Weights of a small multi-label audio tagger.
Model: 3.15M parameters, log mel input, arch crnn, activation relu, depths [1, 2, 1], widths [192, 240, 288], rnn lstm.
Training: soap at rate 0.0035, batches of 64.
Data: trained on single notes of musical instruments (NSynth), 184686 training examples, 1.0 epochs.
Rows from block 2 of a small multi-label audio tagger, named by matrix and row number. Each number is 128 + 32 x the weight over its row's rms, rounded and kept within 0 to 255. All counts start at 0.
After each channel's rows are labels from the 100 clips, of 14976, where the channel reaches its highest value: "loudest band" is the band of the loudest frequency at the time of the peak. Only what is clearly more common there than usual is listed. The data: single notes of musical instruments (NSynth). In brackets: how many of the 100, against the usual share in percent.
# conv: width-3 conv (model.blocks.2.conv.weight, 240x240x3, each kernel summed), inputs 80-159

conv.25 [100 133 149 156 174 119  89 153  90 127 149 191 128 119 108  88 110 135 135 145 155 153 174 108 144  88 159 105 145 120 135 169 160 173 117 129 136 160  88 168 158 127 166 149 101 151 135 124 132 190 192 120 136 116 118 106  67 132 151  87 153 145 204 158 117 142 101  78  88 125 141  84  24  80 173 148 111 182 117 165]
loudest band: 4000 to 8000 Hz (25 vs 2.4)

conv.99 [186 184  94 154 107 132 166 172 152 134  95 124 122 101 150 132 207  93 175 122 115  25 117 136 132 143 162 141 138 161 132 138 119 105 111 114 146 178 138 130 124  90 110  73 167 128 149  98 134  99 117 158  98 126 181 124 112 100  85 120  76 121 137 137  77 150 139 150 108 121  65 171 181 110 152 133 152 181 116 162]
loudest band: 500 to 1000 Hz (63 vs 11.3)

conv.127 [ 85 152 132 143 159 132  94 120 138 183 181 124 141  96 112 134 203 133 164  80  71  55 136 184 125 126 128  62 132 107  80 132 139  84 112  92 122 123 146 172  99 118 129  68 129  69 168 103 100 150 127  95 137 151 121 110  54 154 166 101 128  90  92 139 129 194  60 122 123 116 116 112 167 161 139 109 136 157 103 138]
loudest band: 1000 to 2000 Hz (33 vs 12)

conv.147 [102  80 118 145 112 171  42  86  93  93  61 147 113 118 110 134 154 182 128 170  40 172 126 175 140 117  94 131 138 166 145 141 113  67 166 128  83 146 165 160  83 160 105 100 186 153 114 143 131 112  98 122  94 137  67 127  75 169 255  72  88 158 132 116  94  66 152 116  94 167 116  98 144 171 123 180 128 102 107 149]
loudest band: 250 to 500 Hz (39 vs 13.7)

conv.212 [ 96  89 162 166 154 121 106 168  94 170 126 103 126 113 158  77 147  67 172  74 113 115  90 143 121  81 128 135  98 143 113 131 112 108  97 113 113 132 142 197 100 103 132 127 105 112 180 137 129 129  81 138 172 122 144 104 103 160 147 120 169 128 178 110 104 166 180 253 144 163 100 143 109 151 157  81 159  91 122 127]
loudest band: 2000 to 4000 Hz (27 vs 8.3)

conv.165 [117 104 144 104 164  82 113 182 192 167 105 131 122 132 131  91  88 102 161 135  86 119 125 144 120 111 151  85  84  94 121 154  94 160 189 166 155 154 140 172 179 128 130 161 119 130 109  68 151 177 179 104 114 153 154 106 114  82 105 131 117  59 153  72  94 104 107  87 196 132  78 146 145 106 123 117 158 109 156 106]
loudest band: 2000 to 4000 Hz (45 vs 8.3)

conv.193 [145  79 154 166 106 111  90 120 105 136 157  94 140  82 127 162 126  48 111 128 108  97 120  57 107 148  96 132 122 126 226  97 149 147 107 156 114 112  99 144 148 151 106 121 138 133 125 110 165  97 119 128 113 141 122  96 157 201 167 111  95 145 132 192  89 129 198 167 146  88 149 119 156 160 107 173 113 168 107 188]
loudest band: 250 to 500 Hz (73 vs 13.7)

conv.173 [150 112 137  87 120 135 129  89 135  99 137 131 112 117  64 152 116 130 151  89  86 124 169 189 147 149 125 110 184 170  97 133 138  69 136  86 156 176 140 104 122  76 154 108 156 146 155 147  99  82 166 121 185 114 103 147 122 169 131 152  89 135 110 153 168 122 176 120 135 146 137 118 171 115 128 152 159 155 193 137]
loudest band: 2000 to 4000 Hz (48 vs 8.3)

conv.188 [117 152 191 182 146 124 139 197 156 138 114  67 172 149  97 129 164 101 177 110 203 104 123 111 114  79  58 129 146 137 181 124 117  69 148  77 108 131  97  88 174 162 162 104 132 158 107 119 128 226 118 125 151 101 162 100 101 114 119 144 129  95 148 141 151 146  87 109 138 165 110 146 112  82 122 114 142 144  70 123]
loudest band: 4000 to 8000 Hz (29 vs 2.4); 2000 to 4000 Hz (25 vs 8.3)

conv.189 [120 157 169 122 153  97 122  89  99  84 169 108 119 100 165 120 146 108 131 103 116 134 114  92 108  81 142 111 145 172  70  81 125 101 148  57 112 115 151 122  96 188 121 139  66 141 133 137  96 174 123 105 135 120 114 133 124 185 138 110  85 129  89 141 139 151 110 212 144 155  82 125 182 121  93 157  61 133 155 128]
loudest band: 250 to 500 Hz (42 vs 13.7); 2000 to 4000 Hz (37 vs 8.3)

conv.157 [163 148 157 159 124 102 133 160 132  82 169 147 124  90 164 168 155 107 169 135 122 167 136 120 170 177 112  70 126 142 121 105 130 124 132 104 100 173 177 103 116 150 132 145 172  99  94 162 117 188  82 131 143 119 137 223 131 149  78 103 109 125 135  70 138 145 161  88  96  87  57 157  90 131 121 158 176 135 175 130]
loudest band: 500 to 1000 Hz (45 vs 11.3)

conv.197 [128 150 133 116 165 135 122 142 151 132 102  95 135 144 104 138  76 168 143  71 177 119  98  86 124  91 131 122 135 191  86 191 151 190 127  92 176 120 100 112 150 133 193  70 136 117 158  88 144 169 145 146 213 168 102 140 170 128 169 154 167  96 153 137 131  80 134 145 105 102 136 128 116 116  82 103 130 155  88 103]
loudest band: 4000 to 8000 Hz (27 vs 2.4)

conv.93 [186 113 181 138 116 101 107 118  81 138 130 114  93 158 117 160 107 147  75 109 112 167 127 169 135  64  78 189 131 122 138 134 140 131 152 226 170 110 106 116 172  98 105 124  87 145 162 205 193 104 151 159 108 170 107 101 105 202 121 114 115 159 153  49 132 142 195  90 132 100 160 124 108 125 139 119 146 152 180 129]
loudest band: 500 to 1000 Hz (31 vs 11.3)

conv.86 [126 184 143 104 108 153 136 175 118 118 162 155 132  90 146 148 172 104 165  87 164 107 108 121 137  70 135 121 155 128 194  96 120 130  69 178 150 131 109 112 157  81 129 158 143 136 130 133 114 148 133 162 111 169 118 130 178 168 157 137 164 181 106 127 113 117 137 112 103 130 134 201 210 199 147  75 138 120 151 116]
loudest band: 500 to 1000 Hz (47 vs 11.3)

conv.181 [168  62 165 115  55 136 115 118  87  94 120  72 128 126 130  74 105 141 137 181 109 110 144  79 114 147 122 141  69 119 138 111 140 172 112 143 120 136 212  85 125 151 154 127 182  67  91 106 153 158 171 134 146 116 156 118 107 152 136 161 149 151 109 134 110 112 125  83 128 117  97  65 103 100 131  84 100  72 191 133]
loudest band: 1000 to 2000 Hz (37 vs 12)

conv.161 [155 108  82 148 160 176  93 124 127 126 119 135 110 101 105 174 148 149  87 101 129 112 117 111 197  78 107  57 135 125 183  72 148 175 140 127 160  94 130 138 185  98  90  85 164 183 120 106  92  93 142 132 120 132 129  80 120  68 112 192 118 115 159 159  89 117 144 188 161 116 145 143 128 170  83 104 108 184 113 155]
loudest band: 1000 to 2000 Hz (42 vs 12)

conv.77 [158  96 157 139 113 113 168 188 192 174 113 123 163 120 152 122 118  55 104 133 115 133 127 122 114 151 115  55 147 107 102 153 175 167 118  88  74 131 109 136 100 179 141 157 156 133 111 109  99 121 136 174 123 172 126 136 197 101  88  99 121 174 221 136 100 146 182  94 150 129 139 123 121 134 165 103 111 143 172 178]
loudest band: 500 to 1000 Hz (42 vs 11.3)

conv.132 [112 114 176 132  83 133 106 136 131 121 111  99 171 115  91 169 142 174 100 132  86  72 105 105 175 162 105 158 151 159  85  94 132 123 143 107 191 143 193 122 179 145 111  93 133 111 105 105 128 102 140 131 120 143 119 141  98  98 139 123 183 109 130  50 106 141 135 152 162  76 117 111  98  85 150 129 100  90 154 105]
loudest band: 4000 to 8000 Hz (37 vs 2.4)

conv.76 [143 135  86 143 164 133 112 141  80 169  84 116 133 159  88 108 150 167 131  93 127 136  97 160 168 105 117 100 129  85 139 124 183 119 104 186 151 120 136 139 121 114 102 114 102  64 125 150 101 140  67 119  98  89 146  86 156  74 155 102 159 170  91 136  98 137 100 182  98  84 156 162 131 146 163 125 103 155 151  66]
loudest band: 500 to 1000 Hz (32 vs 11.3)

conv.149 [110 122 184 157 175  92 129 176  85  88 138 165  97  87 159  82 133  88 115  69 128 175 147  69 106  93 130 159 161 142 173 103 170 132  87 122  77 149 140 131 119  71 128 123  98 123 100  72  87 116 110 158 145 201  99 121 159 151 127 152 175 146 114 128 120 142 164  98 109 177 127 151 142 156 148  92 120 129 124 120]
loudest band: 500 to 1000 Hz (30 vs 11.3)

conv.2 [ 35 111 185 131 126  89 151 118 160 118 147 174  93 140 178 236 137  87  78 103 154  76 103 119 186 156 158 178 109 117 135 111 201 141 161  99  92 123 149 103 171 132 162 181 129  70 134 124 170 147 127 120 126 138 116 104 173  78 144 135 148 176 127  94 148 142 114  97 145  97 121 147 139  80 139 108 156 164 108 128]
loudest band: 500 to 1000 Hz (28 vs 11.3)

conv.72 [ 79 124 176 131 111 135 169 160  59 127 104  96 107 136 142 120 109 156 104 130 146 116  74 103 153 126 119 129  87 163  78 139 132 111 128  98 166 174  93  87 153  77 151 149 181 129 131 137 110 138 163  93  79 120 118 109 137 151 137 139  85 189  69 169 148  87 124  87 105  93 230 151 101  93 109 109  89 133 176 149]
loudest band: 500 to 1000 Hz (33 vs 11.3)

conv.227 [148 124 122  90 104 139 126 120 116 121  90 141 122 183 140 112 113 117 201 109 116 124  87 126 133 162 191 121 172 139 133 175 146 135 126 132 110 125 100 121 116 137  96 162 184 141  94 112 134 175 116 170 121  68  66 143 146 131 149 107 107 149 154 132 180 165 102 139  99 165  83 121  73  50 163 182  78 114 149 177]
loudest band: 250 to 500 Hz (46 vs 13.7)

conv.224 [114 115  86 191 144 170  87 105 167 151 129  88  82 150  88  93  67 152  17 155  94  88 148 172 158 149 136 119 193 172 123 135 155 187  88 133 214 139  98 132 167 124  93 164 136 157  76 140 208  66 147 145 120  78 181 138 131 165  96 112 191 142 132 133 130 136 101 152 140  88 144 153  93 163 164 155 166 133  99 101]
loudest band: 250 to 500 Hz (34 vs 13.7)

conv.27 [131 100 130  65 128 205 113 107 125  74 192 155 147  83 182 138 102 147 131 179 166 152 143 124 138 166  84 137  74 111 157  99  85 115 130 190  85 138 132  85 192 118 103  91 140 161 104 102 181 100 137 124 159 111 143 114 103 108 168 132 160 133 128 117 116 141 140  95 146 129  74  99 244 138 113 108 111 141 125  95]
loudest band: 250 to 500 Hz (38 vs 13.7)

conv.207 [121 112 141 129 173 115 163 150 163 125 168  70  95 124 134 131 140  72 120  54 128 103 138 111 132 133 169 136  89 126 146 107 102 123 105 156 180 110  92 143 143 105  84 122 124 155  99 119 139 102 122  57 119 167 127 120 153 129 125 157 195 110 131 169 100  78 149  53 195 186 143  77 128 139 144  49 142 167 127 174]
loudest band: 250 to 500 Hz (33 vs 13.7)

conv.42 [180 119  84 163 122 195 156 134 167 136 129  97 154 147 121 109 168 113 139  95 115 141 106 107 155 179 113 117 154 229 103 190  86 119 126  92 177 149 115 102 128 120 177 142 171 139 131 100 124 158 171 143 177 122 164 140 104 120 127 118 153 138 116  86 155 174 158  95 145 121 134 168 144 106  80 124 184 173 137 134]
loudest band: 500 to 1000 Hz (84 vs 11.3)

conv.124 [118 125  97 120 151 190 143 162 141 124 177 148 135  58 177 137 121  86 146  53 166 115 134 120 153 145  92 133 154 155  84  95 186 107 111 111 122 119 131 106 130  90 125 108 208 165 116 106 111 146 161  84  88 120 127 118 168 149  70  93  97 125 129 121 122 116 101 136 107 155 129 180 124 202 178 146 207 136  85 142]
loudest band: 500 to 1000 Hz (42 vs 11.3)

conv.122 [138 107 114 121 128  81 148 157 116  98 163 187 159 119 116 111 100  50 152 168 111  61 145 103 130 141  84 134 135 129 189 127  90 112 160 141 146 141 132 152 125 136  81 136  85 122 138 122 144 103  29 135 100  90  80  80 168 152  74 133  50 172 126 115 117 145  91 123 142 176 121 151 158 146 136 141  98 108 186 153]
loudest band: 500 to 1000 Hz (41 vs 11.3); 2000 to 4000 Hz (34 vs 8.3)

conv.32 [174 119 164  74 141 166  74  66  98 120  87 176 132 136 170 136 165 152 146 142 162  97  66 146  99 106  72 120 138 113 170 133 169 118 164 161 103 116 103 197 140  67 110  42 128 142  62 171 168 130 139 148 102 103  86 120 118 101 129 165 157 162 132 113  99 135 155 113 110 139 199 109 127 130 112 106 111 132 137 131]
loudest band: 250 to 500 Hz (32 vs 13.7)

conv.190 [141 144 139  88 130 124 108 150  89 146  85 180 122 153 137 101 119  80 124 136 137 149 154 166 135 150 120  70  97 225 105 173 122 139 133 101 113 118 120 174 156 109 147  95 133 129 111 144 153 140 132  76 120 151  90 204  98 144 147 201 104 147 203 126 166 152 148  50 135 163  78 106 139 166  96 102 139 107 107 166]
loudest band: 2000 to 4000 Hz (48 vs 8.3); 1000 to 2000 Hz (38 vs 12)

conv.36 [121 140 136  60 138  62 216 153 122  91  99 101 138  96 110 147 162 152 117 143 106 146 163 120 110 124 103  76 146 114 130 133  86  97 128 122  96 147 117  60 119 128 137 108 126 138 216 187 161 102 153 126  94 147 145 151  91 103 142 155 153  24 112 146 150  74  94 136 125 150 158 115 148 126  95 118 161 119 115 125]
loudest band: 4000 to 8000 Hz (29 vs 2.4)

conv.119 [182 117 161 136  94 130 137 162 145 142 117  99 143 141 137  64 120  84 142 133 162 139 142 129 122 163 134 109 121 108 122 183  86 152  87 169 101  83  93  74 179 154 124 108 156 157 145  59 139 137 162  82 123 170 126 122 190 141 143 120 118 118 144 167 162  84 119  92 124  91  67 140 155  35 148 141 158 147 121 162]
loudest band: 4000 to 8000 Hz (27 vs 2.4)

conv.155 [ 71 104 176 145 122 166 158 172 119 141 131  98 110 146  97 150 124 186 145 119 150 132 133  95 161 124  82 111  69 130 118 129 188 169 184 134 133 198 132 100 146 127 134 137 115 128 182 123 184 135 114 135 190 141 160 139  91 117 129  91 168 219 135 178 141  71 133 139 118  84 185  93  58 120 181 103 182 119  83 126]
loudest band: 500 to 1000 Hz (55 vs 11.3)

conv.166 [110  84 154 116 103 117  86 175 142 121 140 168 162 163 121 170 104 164  82 203 126 108 126 149 101 157 205 188 104  84 128 130 170 166 151 111 114 117 163  94 151 192 144 128 197 136 138 129 169 132 121 177 127 162  93 150 136 149 142 109 146  90  76 120 145  92 158 163 130 107 126 131 112 133 131 114  64 137 134 135]
loudest band: 4000 to 8000 Hz (40 vs 2.4)

conv.100 [144  66 108  97 105 103 109 168 136 124 126 110 122 155 137 143 158 137 128 183 156 139 141 129 143 203 115 153 101 195 135 138 111 153 119 133 123 145 139 113 197 111 179 152  80 107  71 130  87  68 119 156 164 116 115 108 165 187 200 119 133 108 112  87 123 107 103  95 134 198  85  87 142 135 156  84  98 120 114  73]
loudest band: 4000 to 8000 Hz (29 vs 2.4)

conv.176 [155 152 150  94 197  67  79  80 133  99 108 116  99  99 172  88 184  40 157 172 182 166 178  91 120  51 119 139 113 138 142  53 135 119 157 107 146 159 127 116 124 184 144 131 165  81  84 125 119 140 112 147 118 133 145 139 119 124 152 187  92 180 162 137 177  85 115 118  96 169 130 102 170 173 127 119  56 136 170 147]
loudest band: 250 to 500 Hz (62 vs 13.7)

conv.117 [150 108 124  97 147 140 141 138  94 109 121 119 123 108 223 141 170  75  98 102 110 128 101 139 130 163 173 122  93 160 125 144  89 176  74 108  68 146 115 140  99 155 113 126  77 169 118  89 120 105 112 161 171  86  83 109 156 133 111 113 150 123 114 146  79 148 124 147 177 225 125  78 149 137 133 156 163  77 142 112]
loudest band: 250 to 500 Hz (68 vs 13.7)

conv.114 [111  68 117 130 132  58 150 165  78 128 135  74 119 127 125 108 119 133 102 126 165 162 162  81 145 144 107 108 123 168 146 120 116  85  35  90 130  98 100 125 138 146 121 142 143 154 136 137 115 132  92 165 119 146 111  96 151 124 110 170 141 100 172  76 133 134 160 200  74 174 150  88 165 126 149 120  53 126 110 144]
loudest band: 2000 to 4000 Hz (43 vs 8.3)