A small multi-label audio tagger, trained from scratch: widths [192, 240, 288].
Rows from block 2 of a small multi-label audio tagger, named by matrix and row number. Each number is 200 + 30 x the weight over its row's rms, rounded and kept within 0 to 999. All counts start at 0.
After each channel's rows are labels from the 100 clips, of 14976, where the channel reaches its highest value: "loudest" is the band of the loudest frequency at the time of the peak; "top examples" is what is common among them. Only what is clearly more common there than usual is listed. The data: single notes of musical instruments (NSynth). In brackets: how many of the 100, against the usual share in percent.
# conv: width-3 conv (model.blocks.2.conv.weight, 240x240x3, each kernel summed), inputs 160-239

conv.176,167,200,220,262,219,170,177,206,160,219,253,189,263,244,235,217,159,190,190,200,240,263,232,213,226,186,244,166,191,251,184,208,193,180,167,194,219,234,253,164,187,243,220,220,211,195,206,208,178,219,161,212,154,226,167,143,216,223,199,224,196,169,180,219,191,236,185,222,159,168,221,202,184,213,192,222,192,252,196,227
loudest: 250 to 500 Hz (62 vs 13.7)
top examples: octave 4 (76 vs 17.2); pitch class F# (33 vs 7.7); note: F#4 (30 vs 1.4); pitch class: G (29 vs 7.8)

conv.161,208,196,138,238,222,191,187,184,152,217,202,105,217,153,186,196,180,225,161,198,182,222,207,207,197,184,226,213,161,209,241,193,183,200,176,181,181,182,214,145,127,219,202,190,235,162,218,176,190,199,197,201,173,230,173,239,192,249,173,232,275,212,156,170,147,190,215,212,232,168,188,203,206,181,233,159,248,192,250,185
loudest: 1000 to 2000 Hz (42 vs 12)
top examples: pitch class G (64 vs 7.8); octave 6 (53 vs 11.7); note: G6 (50 vs 0.9)

conv.31,150,233,200,210,274,204,144,257,167,207,199,193,202,150,230,182,241,198,204,176,191,213,208,202,208,199,204,227,205,254,225,258,166,198,235,185,273,174,200,138,187,189,214,212,177,229,192,201,205,185,213,205,239,156,172,252,198,161,175,199,171,202,254,197,139,193,172,249,139,189,234,238,183,199,186,128,218,203,191,207
loudest: 1000 to 2000 Hz (29 vs 12)
top examples: octave 5 (41 vs 16.2)

conv.185,138,247,153,174,223,158,270,219,197,241,167,229,212,187,159,220,252,217,216,158,177,239,197,240,169,171,198,226,215,190,208,172,178,161,204,195,182,168,222,209,227,188,174,182,166,233,220,231,195,145,198,196,250,219,175,233,226,219,245,196,186,174,233,203,197,231,161,148,205,178,264,230,216,245,232,195,156,202,245,205
loudest: 250 to 500 Hz (52 vs 13.7)
top examples: pitch class A# (90 vs 8.7); octave 4 (60 vs 17.2); note: A#4 (57 vs 1.4)

conv.143,169,225,222,231,187,175,154,157,250,151,251,194,237,188,216,239,178,242,155,211,225,207,191,202,139,235,197,229,187,205,247,197,149,222,212,233,182,183,195,170,184,210,207,235,199,171,190,191,171,184,180,230,256,169,191,190,213,200,175,165,209,177,164,203,235,177,242,229,271,167,157,173,256,174,192,215,200,190,243,218
loudest: 250 to 500 Hz (41 vs 13.7); 1000 to 2000 Hz (30 vs 12)
top examples: pitch class B (85 vs 8.6); octave 4 (58 vs 17.2); note: B4 (58 vs 1.4)

conv.190,184,213,246,291,215,201,234,145,223,213,238,187,176,251,207,220,213,179,221,192,246,189,146,228,174,261,174,203,191,209,157,186,210,219,181,211,195,191,181,175,226,226,194,249,188,192,158,146,252,200,215,196,175,205,192,183,133,208,229,231,200,223,186,178,172,179,195,231,233,202,163,293,156,192,171,268,205,179,191,200
loudest: 2000 to 4000 Hz (48 vs 8.3); 1000 to 2000 Hz (38 vs 12)
top examples: pitch class C (83 vs 9.1); octave 6 (71 vs 11.7); note: C6 (65 vs 1.2)

conv.204,220,217,190,185,173,204,182,190,220,196,201,165,199,162,213,189,212,172,207,174,205,238,222,124,228,206,159,231,237,255,228,233,166,174,176,188,229,198,203,238,260,169,277,229,192,149,215,202,211,175,206,172,205,162,203,193,192,163,134,204,185,202,211,209,182,191,169,237,205,195,224,263,208,204,196,170,228,253,172,259
loudest: 1000 to 2000 Hz (31 vs 12)
top examples: pitch class D (68 vs 8.4); octave 6 (46 vs 11.7); note: D6 (34 vs 1.1); note: D5 (27 vs 1.4)

conv.82,214,153,228,195,148,192,132,194,183,198,226,226,197,198,175,196,173,223,180,208,201,169,213,197,174,189,216,156,210,171,205,163,185,205,228,195,194,206,205,187,158,201,237,232,176,229,232,177,220,160,183,224,252,230,183,144,195,212,226,214,178,152,162,218,82,207,192,208,185,178,217,206,123,175,199,198,141,198,205,263
loudest: 1000 to 2000 Hz (43 vs 12)
top examples: pitch class G# (54 vs 8.2); octave 6 (30 vs 11.7)

conv.238,248,180,158,244,202,226,196,238,167,179,239,209,216,203,164,177,214,227,176,191,201,218,220,198,238,176,208,167,223,173,192,169,200,162,252,179,189,210,164,198,215,223,183,202,180,198,191,190,179,190,198,199,201,225,232,181,195,213,222,151,160,218,222,257,187,195,187,194,180,237,206,181,244,181,209,161,185,233,225,194
loudest: 250 to 500 Hz (32 vs 13.7)
top examples: organ (36 vs 11.8)

conv.106,181,196,186,235,168,197,156,214,199,210,157,217,222,264,162,199,189,228,201,168,157,188,146,191,217,164,197,220,225,205,268,201,200,149,210,190,198,176,178,200,193,199,224,205,159,187,160,209,240,206,154,212,235,207,202,189,231,246,247,124,222,225,213,224,186,250,179,202,185,189,210,257,187,188,194,210,164,212,209,237
loudest: 1000 to 2000 Hz (50 vs 12)
top examples: pitch class F (94 vs 8.1); octave 6 (44 vs 11.7); note: F6 (39 vs 1); note: F4 (27 vs 1.5)

conv.209,210,244,174,249,212,213,183,154,235,225,197,194,153,235,208,213,123,183,182,201,220,185,211,214,186,193,194,214,212,202,156,225,216,147,204,188,196,202,203,184,165,220,203,194,235,212,182,204,168,200,229,196,202,260,165,227,279,243,156,173,190,217,208,201,206,224,188,208,151,203,196,161,246,176,195,189,168,231,203,208
loudest: 500 to 1000 Hz (43 vs 11.3)
top examples: pitch class F (58 vs 8.1); octave 5 (53 vs 16.2); octave 4 (39 vs 17.2); note: F5 (35 vs 1.4)

conv.61,195,235,164,239,210,206,196,169,181,167,153,204,183,204,193,151,256,233,210,235,182,185,118,184,196,170,165,230,218,211,172,204,184,194,259,134,224,148,191,197,186,175,193,237,184,167,158,207,170,186,199,214,152,244,167,207,195,196,209,183,227,185,158,182,165,220,192,188,215,207,195,175,236,160,225,201,151,192,197,236
loudest: 1000 to 2000 Hz (52 vs 12); 250 to 500 Hz (41 vs 13.7)
top examples: pitch class G# (55 vs 8.2); octave 6 (53 vs 11.7); note: G#6 (51 vs 0.9); octave 4 (45 vs 17.2)

conv.131,159,209,190,199,170,197,214,171,208,173,186,219,181,202,247,218,190,172,204,207,201,221,201,217,210,142,230,258,213,186,219,140,212,173,191,188,255,201,152,201,198,224,204,180,166,198,171,212,220,199,267,166,201,250,215,244,234,201,163,260,211,218,233,200,157,206,225,226,192,184,257,229,176,258,224,146,204,182,219,207
loudest: 250 to 500 Hz (40 vs 13.7)
top examples: mallet (49 vs 10.8); octave 4 (41 vs 17.2)

conv.223,199,164,182,205,155,208,232,171,202,236,202,218,181,223,219,243,191,218,224,190,256,177,189,219,238,212,226,190,198,172,223,201,161,173,239,264,133,158,217,220,155,221,194,182,227,165,181,212,196,157,184,171,203,194,277,176,211,168,192,292,162,176,198,164,158,196,177,284,241,208,209,194,267,151,146,231,165,236,169,147
loudest: 2000 to 4000 Hz (61 vs 8.3)
top examples: octave 7 (68 vs 7.9); pitch class G# (35 vs 8.2); note: C#7 (31 vs 0.6); pitch class: C# (31 vs 8.3)

conv.149,205,177,217,234,188,184,192,219,167,181,174,244,210,179,216,193,236,197,187,166,188,174,248,231,190,190,250,278,223,180,203,189,145,199,228,178,223,155,155,218,140,136,228,208,166,215,189,192,153,211,211,229,290,154,183,197,232,166,220,183,208,234,162,209,247,199,180,209,212,213,187,179,214,204,236,265,194,174,215,167
loudest: 500 to 1000 Hz (30 vs 11.3)
top examples: octave 5 (64 vs 16.2); mallet (34 vs 10.8)

conv.71,231,214,190,201,215,185,186,184,210,208,218,265,216,219,237,209,180,174,263,171,172,150,234,173,139,202,151,240,249,229,226,228,136,223,171,223,220,213,168,204,194,194,175,189,214,187,228,185,170,176,153,188,272,150,222,179,174,216,198,163,209,221,188,200,179,247,190,201,227,214,206,157,245,218,244,182,187,206,226,230
loudest: 250 to 500 Hz (42 vs 13.7)
top examples: octave 4 (71 vs 17.2); pitch class C# (70 vs 8.3); note: C#4 (66 vs 1.5)

conv.22,201,185,237,148,159,184,162,243,211,209,231,206,184,184,215,197,171,254,162,170,167,189,145,226,241,188,223,235,223,233,208,188,198,236,176,219,195,170,248,247,185,138,171,237,189,230,194,238,180,202,203,241,220,256,141,175,188,179,180,175,185,191,183,228,159,175,184,211,172,177,177,196,192,214,184,189,203,169,195,174
loudest: 250 to 500 Hz (62 vs 13.7)
top examples: pitch class A (99 vs 8.7); octave 4 (95 vs 17.2); note: A4 (95 vs 1.4)

conv.26,232,208,198,217,186,127,184,177,189,186,217,195,169,220,229,181,180,215,191,210,176,223,222,147,185,210,198,187,238,189,179,168,202,201,249,150,207,250,184,208,148,218,210,178,207,165,214,194,206,186,177,224,223,151,184,181,193,196,178,198,196,190,171,240,176,236,169,186,239,185,198,142,221,227,195,207,240,259,183,225
loudest: 250 to 500 Hz (34 vs 13.7)
top examples: octave 1 (43 vs 12.1)

conv.181,196,172,136,219,184,175,163,198,199,164,187,175,142,207,212,206,162,198,246,233,203,175,197,206,239,221,207,214,246,239,164,218,202,216,212,244,183,225,266,205,191,249,202,206,211,278,216,197,198,156,159,251,221,235,203,179,263,235,178,188,194,220,180,200,203,174,220,233,153,214,239,270,237,219,221,211,226,222,171,169
loudest: 1000 to 2000 Hz (37 vs 12)
top examples: octave 6 (45 vs 11.7)

conv.54,243,210,183,218,192,240,207,188,169,200,192,169,178,169,205,168,240,151,193,255,187,171,218,214,230,200,133,202,192,157,190,226,191,240,180,208,190,208,244,238,201,198,200,207,173,240,222,186,168,182,245,189,230,170,208,196,159,187,165,207,193,204,189,254,165,190,221,234,223,133,198,186,237,250,231,228,225,217,187,212
loudest: 250 to 500 Hz (79 vs 13.7)
top examples: pitch class A# (76 vs 8.7); octave 4 (74 vs 17.2); note: A#4 (68 vs 1.4); organ (29 vs 11.8)

conv.216,182,208,161,174,248,188,209,268,209,182,179,234,213,162,198,170,223,213,234,157,195,169,152,197,154,226,211,145,157,207,199,224,160,176,209,160,208,218,222,195,199,242,155,152,197,202,225,229,171,170,226,196,162,264,228,209,221,203,216,234,172,185,182,230,185,186,272,177,248,220,199,190,188,225,225,220,209,226,208,234
loudest: 2000 to 4000 Hz (62 vs 8.3)
top examples: pitch class A# (77 vs 8.7); octave 7 (59 vs 7.9); note: A#7 (56 vs 0.7)

conv.89,208,195,188,177,203,182,227,194,196,208,194,227,217,214,209,156,186,242,205,186,217,165,202,179,296,220,212,231,233,263,199,144,228,183,201,184,177,209,216,145,205,174,171,206,186,215,227,148,185,183,143,196,210,146,224,194,174,186,148,177,233,231,233,230,182,189,233,195,193,210,189,301,235,194,245,192,201,217,233,155
loudest: 2000 to 4000 Hz (52 vs 8.3)
top examples: octave 7 (49 vs 7.9); pitch class A# (36 vs 8.7); pitch class C# (34 vs 8.3); note: A#7 (33 vs 0.7)

conv.212,173,189,161,193,254,185,175,233,184,202,243,190,172,246,152,187,203,175,180,181,253,178,215,191,211,215,210,195,147,176,197,198,186,229,176,191,211,177,189,141,219,213,200,174,239,157,245,150,202,229,236,219,140,197,232,184,181,192,234,200,242,174,208,252,179,205,227,203,200,224,189,182,196,237,143,254,158,210,203,202
loudest: 2000 to 4000 Hz (27 vs 8.3)
top examples: pitch class G (37 vs 7.8); synth lead (31 vs 3)

conv.198,213,271,202,166,195,176,243,260,241,189,220,211,195,220,190,170,225,225,206,165,193,195,208,214,231,199,174,154,239,258,148,240,265,176,195,172,204,230,245,170,207,231,199,196,191,210,181,231,203,161,230,171,206,185,193,212,210,153,197,182,179,215,190,188,209,169,189,219,212,188,230,287,178,173,209,222,193,210,206,178
loudest: 1000 to 2000 Hz (37 vs 12); 2000 to 4000 Hz (35 vs 8.3)
top examples: octave 6 (67 vs 11.7); synthetic (63 vs 31.1); pitch class B (38 vs 8.6); note: B6 (31 vs 0.8)

conv.184,201,188,183,172,203,219,180,227,196,223,216,220,240,258,198,172,198,206,180,161,177,199,200,223,165,188,209,219,233,272,179,182,201,203,171,194,189,197,133,211,242,162,208,215,220,202,210,158,151,217,195,233,188,201,148,172,249,202,231,240,234,204,267,189,177,201,182,249,253,209,242,195,209,195,253,187,163,221,172,216
loudest: 2000 to 4000 Hz (40 vs 8.3); 1000 to 2000 Hz (29 vs 12)
top examples: source: synthetic (77 vs 31.1); synth lead (56 vs 3); octave 6 (50 vs 11.7)

conv.17,256,251,237,201,237,204,201,159,180,179,182,199,230,192,146,214,208,174,154,189,233,175,227,216,200,237,218,232,239,247,216,185,178,248,233,246,261,178,159,141,181,165,230,243,183,182,186,203,207,174,181,200,216,221,217,206,171,162,147,213,215,194,229,170,182,191,214,240,182,183,157,224,181,172,183,150,247,169,202,189
loudest: 1000 to 2000 Hz (45 vs 12)
top examples: octave 6 (62 vs 11.7); pitch class F (56 vs 8.1); note: F6 (51 vs 1)

conv.165,156,194,187,176,199,176,170,167,164,166,235,197,232,233,239,172,158,182,214,271,225,213,171,203,186,221,237,254,227,238,226,201,210,195,229,206,213,224,224,229,201,231,215,182,166,201,200,189,161,208,168,178,189,201,189,195,155,162,228,199,245,173,148,242,215,201,198,210,189,242,215,207,203,204,227,232,245,105,213,206
loudest: 2000 to 4000 Hz (45 vs 8.3)
top examples: synthetic (71 vs 31.1); synth lead (40 vs 3)

conv.65,212,172,190,287,192,293,148,205,224,206,259,210,207,181,227,260,160,207,155,214,217,201,234,231,164,160,216,184,154,203,212,174,221,191,189,189,206,188,205,186,164,201,196,177,204,180,233,189,195,234,253,186,178,217,204,213,183,222,214,164,202,212,190,164,166,258,146,175,168,290,160,191,200,199,215,201,223,204,197,181
loudest: 2000 to 4000 Hz (28 vs 8.3)
top examples: octave 4 (46 vs 17.2)